From a checkpoint of a small self-supervised image encoder.
Training: soap at rate 0.0018, 7900 steps, batches of 512.
Rows from block 6, named by matrix and row number. Rows with one number belong to one neuron. Each number is 200 + 40 x the weight over its row's rms, rounded and kept within 0 to 999. All counts start at 0.
# fc1: MLP up (model.blocks.6.mlp.fc1.weight, 1536x256), inputs 224-255
# fc2: MLP down (model.blocks.6.mlp.fc2.weight, 256x1536, transposed), outputs 224-255
fc1.607,201,201,194,199,199,249,189,200,200,201,200,199,177,330,206,195,220,244,199,200,202,200,200,171,200,204,234,200,358,109,200,200
fc2.607,206,196,223,241,158,200,200,196,201,190,199,208,200,200,208,183,199,203,239,204,200,200,198,201,227,173,199,274,199,200,200,201
fc1.608,200,197,199,145,198,199,184,201,200,200,171,201,199,199,73,201,135,194,214,217,200,199,201,202,200,234,196,200,152,186,165,209
fc2.608,122,232,190,116,196,180,201,197,200,75,204,203,247,179,196,193,329,201,191,202,157,152,229,281,200,202,181,242,200,209,149,185
fc1.610,196,203,210,145,206,138,200,200,200,182,200,202,199,239,200,205,201,194,253,198,246,201,199,199,200,189,200,308,199,203,219,203
fc2.610,193,210,194,214,322,199,192,177,200,200,211,182,196,198,204,206,200,200,194,201,197,197,213,234,242,196,226,100,203,199,237,201
fc1.612,200,217,198,200,200,200,170,200,200,200,170,200,201,200,199,42,200,200,194,200,200,200,200,200,199,200,200,200,178,200,200,153
fc2.612,201,199,200,171,201,198,199,200,200,200,200,200,200,200,201,199,200,200,200,135,205,200,200,197,201,195,200,202,201,200,196,218
fc1.614,88,113,354,194,200,170,200,169,201,200,200,199,202,201,199,223,189,181,301,200,204,196,200,180,200,201,207,201,198,221,196,199
fc2.614,200,200,201,85,329,201,203,227,199,194,198,199,200,201,207,199,200,200,197,309,196,175,198,185,200,169,200,311,200,180,200,205
fc1.617,200,200,175,200,356,200,200,200,138,200,200,200,200,200,200,385,201,200,200,200,201,200,200,200,200,200,200,187,200,200,200,200
fc2.617,200,189,200,199,200,200,198,200,200,202,200,200,200,215,202,196,200,213,200,200,200,203,204,172,200,200,199,200,200,200,188,200
fc1.619,200,200,200,200,200,200,200,200,200,200,200,200,200,200,200,373,200,200,200,200,200,200,200,200,200,200,200,200,200,200,200,200
fc2.619,197,200,200,198,201,200,200,200,200,200,200,203,201,200,200,199,200,200,200,200,200,200,201,200,200,200,200,200,200,200,200,200
fc1.620,187,200,85,200,252,199,200,202,200,200,200,191,247,200,200,196,202,201,168,237,211,200,195,252,200,193,200,200,202,204,199,204
fc2.620,198,181,200,199,212,201,199,200,191,34,201,203,200,214,198,171,203,203,203,200,231,200,195,195,200,200,96,200,172,200,195,207
fc1.623,256,202,200,200,200,200,200,200,200,200,217,200,200,196,200,200,200,200,199,200,127,200,200,200,200,200,197,200,200,200,200,200
fc2.623,201,226,200,200,199,200,200,200,200,200,196,201,201,199,200,200,339,196,200,197,69,200,200,200,200,198,200,198,197,200,200,200
fc1.625,229,205,361,101,254,201,205,202,200,201,94,201,218,138,208,200,192,201,200,202,200,204,198,200,208,172,203,203,181,194,198,200
fc2.625,197,195,122,200,221,199,200,199,196,201,200,219,200,211,213,196,200,124,208,111,201,212,205,200,200,223,200,309,219,195,262,186
fc1.628,200,200,200,200,196,170,199,44,200,200,198,193,230,200,200,200,224,212,199,200,167,200,200,200,197,200,200,199,204,213,148,178
fc2.628,226,200,200,174,200,196,363,311,200,220,198,200,200,203,200,195,200,201,200,199,180,200,199,203,210,202,200,166,198,203,201,197
fc1.630,405,200,200,200,166,200,160,201,200,200,113,200,308,201,224,225,200,200,205,200,131,199,197,193,202,196,200,226,199,215,183,200
fc2.630,200,201,209,193,210,202,199,197,199,200,217,201,200,194,194,202,241,200,200,182,198,211,198,200,200,173,200,201,199,200,168,198
fc1.636,195,200,228,204,200,205,200,201,200,197,199,201,199,199,200,146,200,203,197,197,210,208,216,196,199,200,200,199,205,209,250,191
fc2.636,200,199,153,197,195,220,159,203,188,200,194,207,182,200,203,207,187,269,200,200,211,145,217,199,173,263,208,183,195,188,263,197
fc1.639,144,203,198,189,206,219,204,198,222,201,263,15,215,267,204,197,224,321,196,197,192,224,202,205,203,201,168,206,190,196,316,221
fc2.639,206,196,200,199,192,194,197,200,241,188,283,289,211,209,248,199,209,198,210,200,214,194,189,191,197,198,201,198,198,200,71,206
fc1.640,256,187,200,200,192,196,200,200,226,200,199,207,197,234,199,152,200,200,151,229,208,218,202,199,150,202,200,200,200,197,243,203
fc2.640,192,231,197,200,193,198,175,203,200,198,188,182,57,201,200,201,199,199,209,97,205,194,194,195,197,216,202,196,177,200,200,197
fc1.643,200,200,200,200,200,200,200,200,200,200,200,200,200,200,200,200,200,200,200,200,200,200,200,200,200,200,200,200,200,200,200,200
fc2.643,200,200,200,200,200,200,200,200,200,200,200,200,200,200,200,200,200,200,200,200,200,200,200,200,200,200,200,200,200,200,200,200
fc1.651,214,199,200,201,200,200,200,201,178,202,201,200,120,198,200,227,216,201,286,167,256,200,180,196,198,200,206,173,225,200,196,200
fc2.651,220,200,203,199,223,195,176,148,211,166,236,103,180,186,219,188,228,221,225,202,195,305,202,201,194,268,200,198,210,207,186,170
fc1.653,201,210,209,210,228,130,217,201,187,201,200,200,263,203,250,198,199,200,142,246,193,142,201,44,200,197,174,240,212,189,187,278
fc2.653,200,214,200,215,182,200,183,199,201,244,200,171,186,197,190,291,88,169,201,138,200,152,196,202,193,210,210,200,239,194,199,258
fc1.657,200,200,200,200,200,200,200,200,200,200,200,200,200,200,733,200,200,200,200,200,200,200,200,200,200,200,200,200,200,201,200,200
fc2.657,192,197,200,188,209,186,201,198,188,200,198,217,203,196,204,197,204,199,193,198,205,46,200,204,165,202,238,201,201,200,201,197
fc1.659,217,238,200,205,256,201,202,237,194,200,200,200,197,206,200,195,209,211,210,349,228,202,198,203,202,200,200,132,202,200,247,201
fc2.659,234,179,197,169,211,207,168,203,218,176,182,196,200,202,178,189,232,215,241,289,197,202,190,165,200,200,112,140,200,203,200,111
fc1.662,199,198,200,201,198,200,191,199,200,200,200,199,204,199,199,269,181,200,193,200,241,200,238,200,203,202,200,199,201,198,200,200
fc2.662,210,200,199,200,200,200,200,198,200,207,163,200,200,200,200,201,229,192,200,199,249,203,197,200,200,200,202,198,203,219,201,198
fc1.665,201,50,194,198,200,199,200,200,198,206,289,192,188,239,200,206,202,151,200,197,214,194,200,169,200,201,200,197,153,175,163,200
fc2.665,200,199,200,209,200,200,199,202,200,186,163,184,144,203,203,200,48,200,200,181,215,198,200,199,200,200,201,200,167,207,205,211
fc1.666,283,196,199,169,200,189,201,180,186,193,200,181,206,200,197,200,200,166,199,205,198,83,199,198,156,193,199,200,201,200,208,133
fc2.666,200,201,201,157,219,197,200,261,200,199,139,197,203,217,200,193,218,196,200,203,98,198,201,194,199,157,196,204,134,213,276,187
fc1.667,133,239,188,112,123,202,200,205,173,179,193,199,204,192,213,237,240,112,245,196,165,220,237,208,164,202,156,181,161,322,219,201
fc2.667,191,185,146,184,171,199,193,200,190,202,200,203,200,201,226,220,176,183,199,169,197,90,195,185,200,200,183,223,197,283,223,198
fc1.670,290,200,200,200,200,200,200,197,201,201,200,200,200,200,199,200,199,200,200,200,267,200,197,200,200,200,200,200,197,199,200,200
fc2.670,56,211,200,207,206,188,169,201,194,200,198,205,200,199,200,200,200,205,200,205,302,200,199,200,200,199,203,200,195,202,200,200
fc1.673,200,201,53,231,170,201,200,202,223,200,178,207,134,196,198,330,180,251,197,189,206,200,220,200,167,200,198,200,198,200,279,198
fc2.673,200,180,555,201,198,215,195,202,225,200,227,195,200,197,205,136,202,217,255,197,331,205,287,212,200,200,207,97,205,209,321,203
fc1.675,200,200,200,200,200,0,200,200,200,200,200,200,200,199,200,200,200,200,200,200,420,212,200,200,199,200,200,200,199,200,201,200
fc2.675,200,200,200,200,200,200,199,200,200,200,201,200,200,200,200,200,200,200,200,200,659,200,200,200,200,200,200,200,200,200,200,200
fc1.676,198,200,272,200,201,200,204,200,200,158,200,201,201,184,175,238,203,196,200,200,200,188,200,192,198,193,205,198,126,200,220,202
fc2.676,200,194,200,198,203,262,200,196,201,238,198,229,212,211,200,205,133,199,207,204,152,195,224,199,174,199,200,231,156,198,200,178
fc1.678,200,200,200,200,200,200,200,200,200,200,200,200,200,200,200,200,200,200,200,200,200,200,200,200,200,200,200,200,200,200,200,200
fc2.678,200,198,200,200,200,200,200,200,200,200,200,200,200,200,199,200,200,200,200,196,200,200,200,200,200,200,200,200,200,200,200,200
fc1.681,191,166,204,202,200,201,200,200,203,213,200,201,175,201,178,206,283,287,240,203,199,164,200,207,180,210,196,200,195,180,117,203
fc2.681,198,190,177,210,199,200,177,200,200,205,138,200,185,173,204,197,159,201,200,199,200,59,202,199,204,201,171,201,141,149,200,196
fc1.682,199,199,227,190,200,200,200,200,29,200,205,191,199,200,200,276,201,216,285,133,201,185,201,198,198,124,199,205,180,313,220,317
fc2.682,200,213,199,192,214,180,201,200,192,204,200,212,198,184,201,200,260,213,199,255,299,193,199,199,188,187,199,207,202,200,252,200
fc1.685,200,200,200,199,200,200,158,192,200,200,200,200,200,200,200,200,200,200,104,200,201,200,200,200,200,201,200,200,200,200,186,200
fc2.685,201,262,200,200,83,200,237,200,200,199,200,200,200,203,200,204,200,200,200,197,200,200,198,204,200,200,200,200,200,218,200,250
fc1.689,210,255,300,200,194,200,201,198,200,200,196,158,200,199,190,310,197,201,199,194,168,200,200,200,217,200,200,239,200,281,223,201
fc2.689,201,347,201,200,199,200,199,161,198,201,216,202,203,202,200,235,194,199,196,197,176,200,215,201,200,200,233,199,200,200,200,202
fc1.690,200,200,201,200,200,200,200,200,200,200,200,100,200,200,197,200,192,200,200,200,199,200,200,200,200,200,200,200,200,223,200,200
fc2.690,200,197,200,201,200,200,200,200,200,198,200,200,199,200,200,200,200,199,200,209,201,200,200,200,200,200,200,200,200,200,200,200
fc1.691,239,202,202,200,200,200,200,201,200,200,200,275,262,200,183,200,197,200,199,201,200,198,193,200,199,205,199,200,195,178,200,183
fc2.691,200,200,197,197,200,193,180,198,200,201,212,194,226,279,178,200,200,200,200,201,200,205,478,200,205,200,333,200,192,200,189,199
fc1.692,200,178,198,200,184,200,186,162,201,201,219,213,172,200,200,220,200,196,212,198,176,201,223,263,140,140,200,193,193,201,202,169
fc2.692,200,199,200,202,202,200,217,352,201,203,150,201,199,200,206,199,200,193,249,253,236,209,203,204,192,181,196,201,210,181,236,201
fc1.693,3,254,200,200,203,197,151,246,307,236,96,198,201,211,260,183,245,217,174,194,232,249,202,205,209,206,174,191,201,200,201,215
fc2.693,238,185,203,179,199,276,208,182,90,205,199,217,212,171,182,153,77,196,229,203,200,153,105,207,200,130,260,137,202,201,200,157
fc1.694,200,200,200,200,201,200,200,200,200,200,200,201,200,200,200,202,200,201,200,200,200,199,200,437,200,198,200,201,168,206,192,231
fc2.694,344,199,200,200,201,201,198,199,198,200,202,200,199,319,200,198,200,197,204,201,205,220,200,222,171,200,200,200,200,200,178,361
fc1.695,200,199,200,200,200,200,166,200,200,200,200,200,200,200,200,200,201,200,200,209,259,200,200,200,200,200,255,200,200,200,200,200
fc2.695,200,203,200,200,200,200,200,200,200,200,200,203,200,200,200,200,200,201,201,200,199,198,200,200,200,200,199,200,200,200,204,200
fc1.700,212,214,193,192,200,200,199,200,198,200,234,200,201,192,200,213,203,200,209,207,208,190,200,200,200,202,256,197,200,201,211,182
fc2.700,200,191,200,200,182,233,178,228,184,213,190,208,201,220,220,209,172,222,217,213,192,175,219,211,200,171,200,209,191,198,169,200
fc1.703,201,150,205,188,188,222,200,179,118,199,208,194,196,200,176,208,201,204,200,204,211,200,198,217,219,200,181,197,200,168,260,27
fc2.703,206,204,179,200,197,201,198,200,225,201,190,240,200,199,225,215,228,206,204,193,171,212,200,200,194,202,193,170,266,200,157,200
fc1.704,205,189,196,204,199,202,190,201,202,194,191,202,184,325,200,200,200,202,200,207,466,204,199,202,75,201,210,257,202,150,269,222
fc2.704,202,187,200,197,200,201,216,200,199,200,93,200,204,203,246,202,200,48,208,191,401,198,110,188,304,199,192,200,172,196,312,199
fc1.706,197,200,197,200,200,198,200,204,202,201,200,200,201,200,207,202,205,200,199,201,206,199,200,200,200,197,200,201,199,199,201,200
fc2.706,198,205,169,198,200,202,205,200,206,202,200,198,210,200,205,200,205,199,194,210,200,205,200,175,197,195,197,201,218,197,200,163
fc1.707,198,206,231,88,221,220,196,198,182,196,106,214,186,181,82,200,241,123,301,200,216,191,201,201,198,221,210,210,178,200,203,211
fc2.707,188,199,200,201,194,173,201,209,285,212,193,201,193,176,217,186,199,201,194,244,175,210,191,278,195,199,199,156,204,200,194,190
fc1.708,200,204,199,200,206,188,198,266,201,200,241,213,189,200,200,178,202,216,202,202,212,190,200,202,200,207,200,170,206,109,270,202
fc2.708,198,201,197,200,226,201,204,200,200,194,189,190,202,249,206,203,212,199,217,217,200,196,205,196,200,203,213,187,193,135,174,217
fc1.709,195,155,200,143,200,188,209,197,225,200,196,194,200,204,229,199,216,202,200,200,228,200,206,193,200,200,227,180,185,226,310,211
fc2.709,249,164,133,161,187,194,203,195,218,198,206,137,228,199,224,171,189,219,176,156,205,248,200,230,227,211,212,195,191,200,352,176
fc1.710,200,200,200,200,200,200,200,200,200,200,200,200,200,200,200,200,200,200,200,200,200,200,200,240,200,200,200,200,200,200,200,548
fc2.710,202,195,200,201,200,204,200,200,200,200,199,200,200,217,200,200,200,197,200,200,197,200,200,229,215,200,196,199,200,204,199,192
fc1.713,200,180,211,200,219,197,200,234,197,256,149,219,313,166,219,214,200,202,206,373,218,236,215,155,199,185,200,211,199,139,0,184
fc2.713,202,198,199,191,206,199,211,184,197,200,199,181,169,193,200,195,201,191,200,151,220,214,218,200,200,198,196,190,141,200,239,154
fc1.715,122,200,200,200,200,200,200,200,200,200,200,200,200,200,200,217,200,200,200,200,200,200,200,200,200,200,200,200,200,200,200,200
fc2.715,200,200,200,200,199,198,200,200,200,200,200,200,200,200,200,201,200,200,199,200,200,200,200,200,200,200,200,200,200,200,200,200
fc1.719,200,199,201,200,200,200,200,200,200,200,200,200,200,200,200,200,200,200,200,200,200,200,200,200,200,200,200,200,200,208,200,200
fc2.719,200,201,200,200,199,200,200,200,200,200,200,200,200,201,200,205,200,200,202,201,200,199,200,207,202,200,198,202,200,200,200,200
fc1.720,213,191,169,205,83,201,182,201,157,246,201,212,192,223,200,193,284,407,120,200,189,94,200,191,196,169,158,194,201,34,198,222
fc2.720,189,184,186,205,193,210,176,198,177,203,182,194,201,205,202,203,202,192,170,146,201,45,208,206,211,211,189,188,177,194,200,157
fc1.725,200,200,202,203,199,197,187,200,200,200,207,201,200,200,201,200,200,199,164,201,205,312,200,200,200,200,389,229,200,195,198,200
fc2.725,174,177,200,197,200,183,208,198,206,241,178,203,183,201,189,212,211,194,200,183,177,236,240,200,207,225,305,146,198,199,190,201
fc1.727,225,205,164,203,204,125,200,111,200,205,199,199,200,200,203,92,200,200,83,199,232,223,199,201,199,200,201,196,198,200,198,195
fc2.727,201,198,634,203,188,196,223,294,204,193,200,205,203,202,171,198,196,195,286,194,202,194,201,206,203,189,208,200,182,200,201,222
fc1.731,172,206,200,232,198,183,230,196,200,146,192,196,183,204,199,183,200,200,205,135,261,307,201,172,203,92,238,328,200,200,220,122
fc2.731,200,195,197,199,193,210,199,201,201,201,201,197,208,207,197,197,208,200,196,229,194,130,212,199,194,199,194,217,0,259,195,199
fc1.733,222,199,272,235,254,178,202,199,203,204,162,202,202,203,231,200,193,334,194,200,207,262,198,194,205,181,201,198,201,197,152,224
fc2.733,215,181,166,195,245,194,219,177,177,191,206,217,190,176,199,221,225,227,200,212,201,79,204,200,198,179,89,206,198,237,47,247
fc1.742,282,191,151,200,202,198,198,163,199,198,233,199,199,196,223,184,200,186,214,189,193,231,197,196,275,253,212,190,224,200,208,168
fc2.742,198,199,200,202,227,197,183,195,198,208,199,204,202,231,228,192,199,201,201,149,200,216,185,206,200,199,267,191,130,171,241,381
fc1.744,406,200,200,200,200,200,200,200,200,200,200,200,200,200,148,200,200,200,200,322,216,200,133,200,200,200,200,200,200,200,200,200
fc2.744,200,126,200,199,197,200,200,200,200,205,200,200,200,213,202,200,209,200,195,123,200,200,200,200,200,200,199,200,200,200,203,200
fc1.746,201,168,206,201,203,203,203,198,199,199,202,200,219,208,179,237,213,128,152,201,146,214,171,203,204,200,202,187,194,186,264,220
fc2.746,205,179,197,200,196,200,210,198,203,93,203,178,192,285,190,202,199,215,190,169,198,218,210,243,207,197,188,261,198,187,194,181
fc1.749,200,200,200,228,200,200,38,200,200,200,200,200,200,200,200,200,200,200,200,214,166,200,200,200,200,200,200,200,188,200,210,200
fc2.749,200,203,202,200,200,200,199,200,200,261,200,200,199,200,200,200,206,200,200,199,200,200,202,200,198,200,196,204,200,200,200,200
fc1.750,163,199,201,186,200,142,200,201,200,213,137,198,200,200,196,200,222,201,200,228,200,200,200,200,313,200,200,200,201,200,225,200
fc2.750,255,200,229,201,152,210,199,245,199,191,246,276,233,234,246,200,0,200,200,200,200,202,218,200,203,200,201,199,200,199,194,199
fc1.758,200,200,200,200,200,200,200,200,200,200,200,205,187,196,200,200,200,200,200,200,198,200,200,200,200,200,203,201,200,200,200,200
fc2.758,201,200,200,200,203,200,227,200,200,200,200,200,200,200,200,200,268,201,200,200,200,200,200,200,200,200,200,201,200,200,200,200
fc1.761,227,200,200,201,196,199,200,210,199,218,200,202,200,198,208,200,330,202,212,200,198,199,199,197,201,200,181,211,183,124,203,214
fc2.761,194,202,235,156,31,196,215,200,201,195,218,192,197,190,175,193,115,203,193,235,207,201,191,193,201,200,201,208,198,175,203,201
fc1.763,196,200,142,286,195,198,200,200,200,200,199,202,274,200,285,201,214,198,192,280,0,199,200,215,193,200,201,212,136,211,186,230
fc2.763,200,200,302,200,156,201,229,200,201,201,200,200,200,200,194,201,200,192,200,84,179,320,200,200,200,200,312,200,161,343,200,146
fc1.765,201,201,287,228,200,200,200,200,200,200,166,200,69,200,201,200,200,200,200,200,200,256,200,199,200,202,201,201,201,200,224,197
fc2.765,200,200,200,11,231,200,201,200,200,200,200,200,200,150,200,200,200,200,200,178,200,199,247,200,199,200,189,200,197,200,271,199
fc1.767,199,200,197,200,221,200,200,200,200,200,200,200,251,199,207,200,200,178,200,135,199,201,200,138,137,200,216,200,199,200,200,200
fc2.767,200,154,193,200,200,243,199,200,194,557,200,200,201,200,198,200,200,200,195,200,198,199,200,192,201,200,199,200,200,200,201,201
fc1.773,180,200,218,200,199,236,200,221,297,164,204,194,235,200,204,276,197,155,322,96,233,191,200,131,197,200,230,227,193,254,208,205
fc2.773,204,218,198,193,201,158,202,200,152,201,200,90,200,208,203,247,163,175,60,228,202,204,273,226,200,200,200,233,199,200,200,224
fc1.774,197,217,117,208,167,200,200,0,199,200,198,201,218,200,201,196,249,199,196,196,158,201,200,195,259,201,232,201,178,191,209,107
fc2.774,193,167,223,118,201,208,200,220,199,218,198,200,266,198,202,216,60,225,198,200,185,238,217,196,201,200,201,203,0,200,200,192
fc1.777,216,199,201,200,201,199,197,195,218,200,200,200,182,200,189,205,200,196,206,201,167,251,200,248,257,273,197,198,243,192,210,194
fc2.777,193,200,198,200,200,200,197,200,200,199,181,223,200,209,203,225,198,207,197,208,197,303,198,199,187,201,199,199,194,200,196,217
fc1.778,206,201,134,104,295,200,198,197,178,145,201,400,197,189,200,224,207,118,190,276,147,48,220,202,197,196,196,225,200,244,210,198
fc2.778,203,219,200,170,197,204,208,200,198,205,232,236,194,200,269,190,195,201,227,200,160,0,203,176,202,189,135,201,200,155,95,190
fc1.783,200,200,200,200,201,200,161,200,200,200,200,200,200,200,200,200,199,201,200,200,200,200,228,200,200,200,200,208,198,200,200,199
fc2.783,200,200,200,138,200,200,200,309,200,200,204,200,199,201,200,180,200,200,201,200,201,201,200,145,200,200,198,199,238,200,199,200
fc1.784,258,203,171,200,200,200,200,158,200,200,200,200,343,200,227,200,236,200,200,199,195,200,200,178,200,200,200,198,201,196,201,200
fc2.784,200,200,200,196,200,198,200,236,200,200,201,195,201,199,194,199,200,200,199,198,185,193,201,199,200,271,196,200,200,194,202,231
fc1.785,207,214,199,196,312,276,191,217,223,199,225,198,209,163,199,200,207,193,202,66,199,432,198,226,173,201,176,160,200,251,124,160
fc2.785,173,209,217,220,196,204,253,197,144,217,200,214,178,198,198,199,189,215,292,279,212,241,187,128,194,243,200,175,173,208,300,142
fc1.788,196,194,159,201,277,200,201,207,201,201,192,193,204,196,192,187,202,218,154,200,182,232,202,199,205,207,200,52,197,202,120,207
fc2.788,197,247,206,232,197,194,198,214,198,196,199,193,202,202,171,201,212,189,191,205,216,193,155,199,203,182,212,196,202,204,205,206
fc1.794,256,208,161,201,209,175,200,195,163,199,269,228,188,197,48,203,197,140,82,175,80,332,213,192,169,210,194,154,198,190,314,180
fc2.794,192,198,200,215,215,241,200,196,230,201,191,194,203,121,325,134,217,203,200,192,98,195,207,202,185,189,199,170,225,198,203,195
fc1.797,207,202,24,201,200,199,183,207,200,205,182,142,201,194,217,211,216,88,180,237,237,205,216,185,198,199,131,199,200,208,200,244
fc2.797,193,228,223,202,189,207,197,207,201,177,187,181,179,193,234,205,198,185,198,316,181,282,200,202,209,198,201,200,191,221,215,202
fc1.801,199,198,209,200,179,202,0,210,195,184,200,201,109,206,199,191,202,200,193,200,221,159,223,205,199,197,200,219,200,196,202,214
fc2.801,202,201,200,198,207,208,201,205,204,196,203,200,202,212,199,200,200,169,197,194,203,198,184,191,200,207,200,199,197,201,192,200
fc1.802,270,345,200,200,200,201,200,283,200,200,202,200,200,200,199,201,200,201,197,200,201,200,200,78,200,200,197,200,200,200,200,200
fc2.802,200,558,200,200,79,200,190,200,201,200,200,200,196,201,200,200,252,200,200,198,200,202,200,201,200,196,192,204,196,198,200,196
fc1.803,200,200,184,199,223,185,200,187,280,204,113,200,194,201,198,200,200,218,160,198,205,214,202,218,218,209,199,191,200,200,183,197
fc2.803,200,145,196,206,186,231,220,201,198,204,190,110,197,211,203,220,200,208,177,212,238,200,185,199,226,145,178,205,200,188,201,145
fc1.805,198,118,199,185,188,197,197,210,199,189,200,203,248,226,212,200,206,206,196,228,201,47,201,200,203,202,204,200,192,204,179,260
fc2.805,202,211,197,198,173,199,204,202,202,204,114,204,247,200,156,206,221,319,202,186,212,253,199,228,196,180,199,200,200,209,213,203
fc1.806,200,200,200,200,200,200,193,200,201,200,200,200,200,200,200,200,200,200,200,200,201,200,200,200,198,200,200,200,187,200,200,200
fc2.806,200,201,200,200,199,200,200,200,200,200,200,199,296,202,206,198,200,192,200,199,200,216,200,201,200,148,200,200,200,221,200,262
fc1.810,199,198,201,200,200,200,128,200,200,200,200,115,203,102,200,200,200,200,153,200,230,199,200,200,226,203,200,200,199,194,208,200
fc2.810,171,200,145,200,200,202,201,200,200,198,200,200,201,200,201,200,212,200,321,200,305,200,200,200,198,194,199,199,200,200,196,203
fc1.812,0,200,200,200,200,200,200,200,200,200,200,200,200,200,200,199,200,200,200,200,200,200,200,200,200,200,200,201,200,200,200,200
fc2.812,495,200,200,201,200,200,200,200,200,200,200,200,200,200,198,202,200,201,200,201,201,200,200,200,200,199,200,199,200,200,200,206
fc1.815,200,200,200,195,200,193,221,201,200,197,200,199,200,202,291,203,199,195,215,198,191,197,157,200,200,202,194,187,212,169,208,264
fc2.815,77,198,175,181,215,200,197,242,200,174,209,200,185,198,192,200,210,307,255,285,152,120,201,201,203,200,211,201,215,191,216,203
fc1.820,200,200,200,200,200,200,200,200,200,200,200,200,200,200,200,200,200,200,200,200,200,200,200,200,200,200,200,200,200,200,200,200
fc2.820,200,200,200,200,200,200,200,200,200,200,200,200,200,200,200,201,200,200,200,200,200,200,200,199,200,200,200,200,200,200,200,200
fc1.824,314,200,200,200,200,200,200,200,200,200,200,200,200,200,200,200,200,200,200,200,200,200,200,200,200,200,200,200,200,200,200,200
fc2.824,200,200,200,200,200,200,200,200,200,200,200,200,200,200,200,200,200,200,200,200,200,200,200,200,200,200,200,200,200,200,200,200
fc1.826,69,200,192,219,143,187,199,195,187,198,190,201,200,201,202,210,200,175,200,200,192,200,204,202,198,175,204,202,208,205,65,254
fc2.826,253,168,200,131,202,194,200,205,227,195,70,199,352,200,179,184,212,241,222,202,250,310,94,232,204,162,200,199,366,200,200,260
fc1.828,201,276,196,215,196,200,195,188,225,209,200,200,208,191,197,214,205,199,137,191,200,200,202,195,201,199,172,201,200,198,315,202
fc2.828,200,200,204,143,193,199,195,214,175,199,194,164,231,203,164,201,223,197,209,177,204,317,213,188,201,200,164,204,149,199,202,200
fc1.829,200,200,200,200,200,198,200,0,200,200,85,200,200,200,200,200,200,200,200,202,219,201,200,200,200,200,200,200,200,200,200,200
fc2.829,200,200,200,138,250,200,200,757,200,200,201,199,200,200,199,200,200,200,200,200,203,200,200,200,200,200,200,200,200,200,199,200
fc1.830,199,156,193,204,199,245,178,194,200,123,200,202,206,199,257,222,202,198,206,214,311,227,197,240,133,206,200,199,200,211,200,200
fc2.830,230,200,145,243,167,204,218,202,210,171,256,262,199,245,180,199,215,201,154,203,223,203,196,197,163,187,150,274,160,146,205,196
fc1.833,202,201,89,161,200,202,191,80,201,200,249,235,200,198,198,205,198,187,200,156,182,200,200,200,205,181,200,200,200,168,205,203
fc2.833,199,214,201,197,199,181,200,352,200,199,189,199,197,200,197,200,149,172,192,202,158,200,212,199,357,200,202,200,199,132,200,200
fc1.836,199,203,148,182,203,194,175,202,211,200,189,200,263,194,199,211,226,205,179,200,162,210,197,193,198,215,198,206,218,200,0,310
fc2.836,182,230,286,205,213,201,306,197,186,191,202,128,151,226,186,166,196,200,178,197,200,200,161,209,189,234,171,198,239,209,205,170
fc1.842,200,83,200,200,200,200,200,200,200,200,244,200,183,200,202,200,200,233,200,200,200,200,200,200,200,200,200,200,200,239,200,200
fc2.842,200,198,200,202,200,200,259,199,200,200,143,200,200,201,200,200,200,200,200,200,200,200,200,200,200,200,200,200,200,200,200,200
fc1.843,112,183,186,197,193,207,143,136,201,200,199,213,194,200,217,188,191,309,204,215,200,203,136,230,199,174,384,220,170,199,194,202
fc2.843,201,199,198,191,237,227,200,201,202,201,194,199,292,200,200,194,241,292,198,124,200,174,191,127,266,53,227,200,157,199,202,200
fc1.845,206,179,200,200,191,198,200,196,199,201,200,199,200,201,201,225,208,201,208,215,196,214,199,198,203,197,194,196,200,202,199,200
fc2.845,200,192,200,200,206,232,261,207,200,180,204,199,198,199,200,254,195,190,173,202,178,206,197,200,215,196,196,210,200,200,198,210
fc1.849,200,200,202,200,200,200,200,200,200,200,200,200,200,200,200,289,200,198,200,203,203,200,200,201,200,200,200,138,200,196,199,212
fc2.849,200,201,200,198,200,200,199,198,200,199,154,200,199,200,200,200,206,198,201,200,205,196,200,200,200,200,201,200,199,200,200,202
fc1.851,204,195,180,200,206,200,206,203,202,209,202,242,200,200,214,197,203,103,202,214,193,200,199,213,190,198,217,198,202,207,202,206
fc2.851,200,200,207,212,196,126,213,238,265,201,199,235,183,192,220,182,207,193,203,153,155,159,201,183,216,143,244,210,238,86,191,102
fc1.854,200,193,286,193,200,201,200,281,200,200,210,192,190,206,197,265,193,206,141,209,200,188,200,200,188,214,200,202,174,166,200,199
fc2.854,200,220,184,180,202,200,296,200,202,279,200,200,199,168,232,200,407,186,208,350,201,204,338,275,200,199,210,211,200,199,277,211
fc1.856,200,200,199,200,200,180,200,200,200,200,187,200,200,200,200,200,200,200,200,200,200,200,200,200,200,200,200,200,201,200,200,200
fc2.856,198,177,200,200,196,200,200,200,200,200,200,200,200,207,199,199,193,195,200,199,203,137,201,200,200,196,200,197,200,112,216,202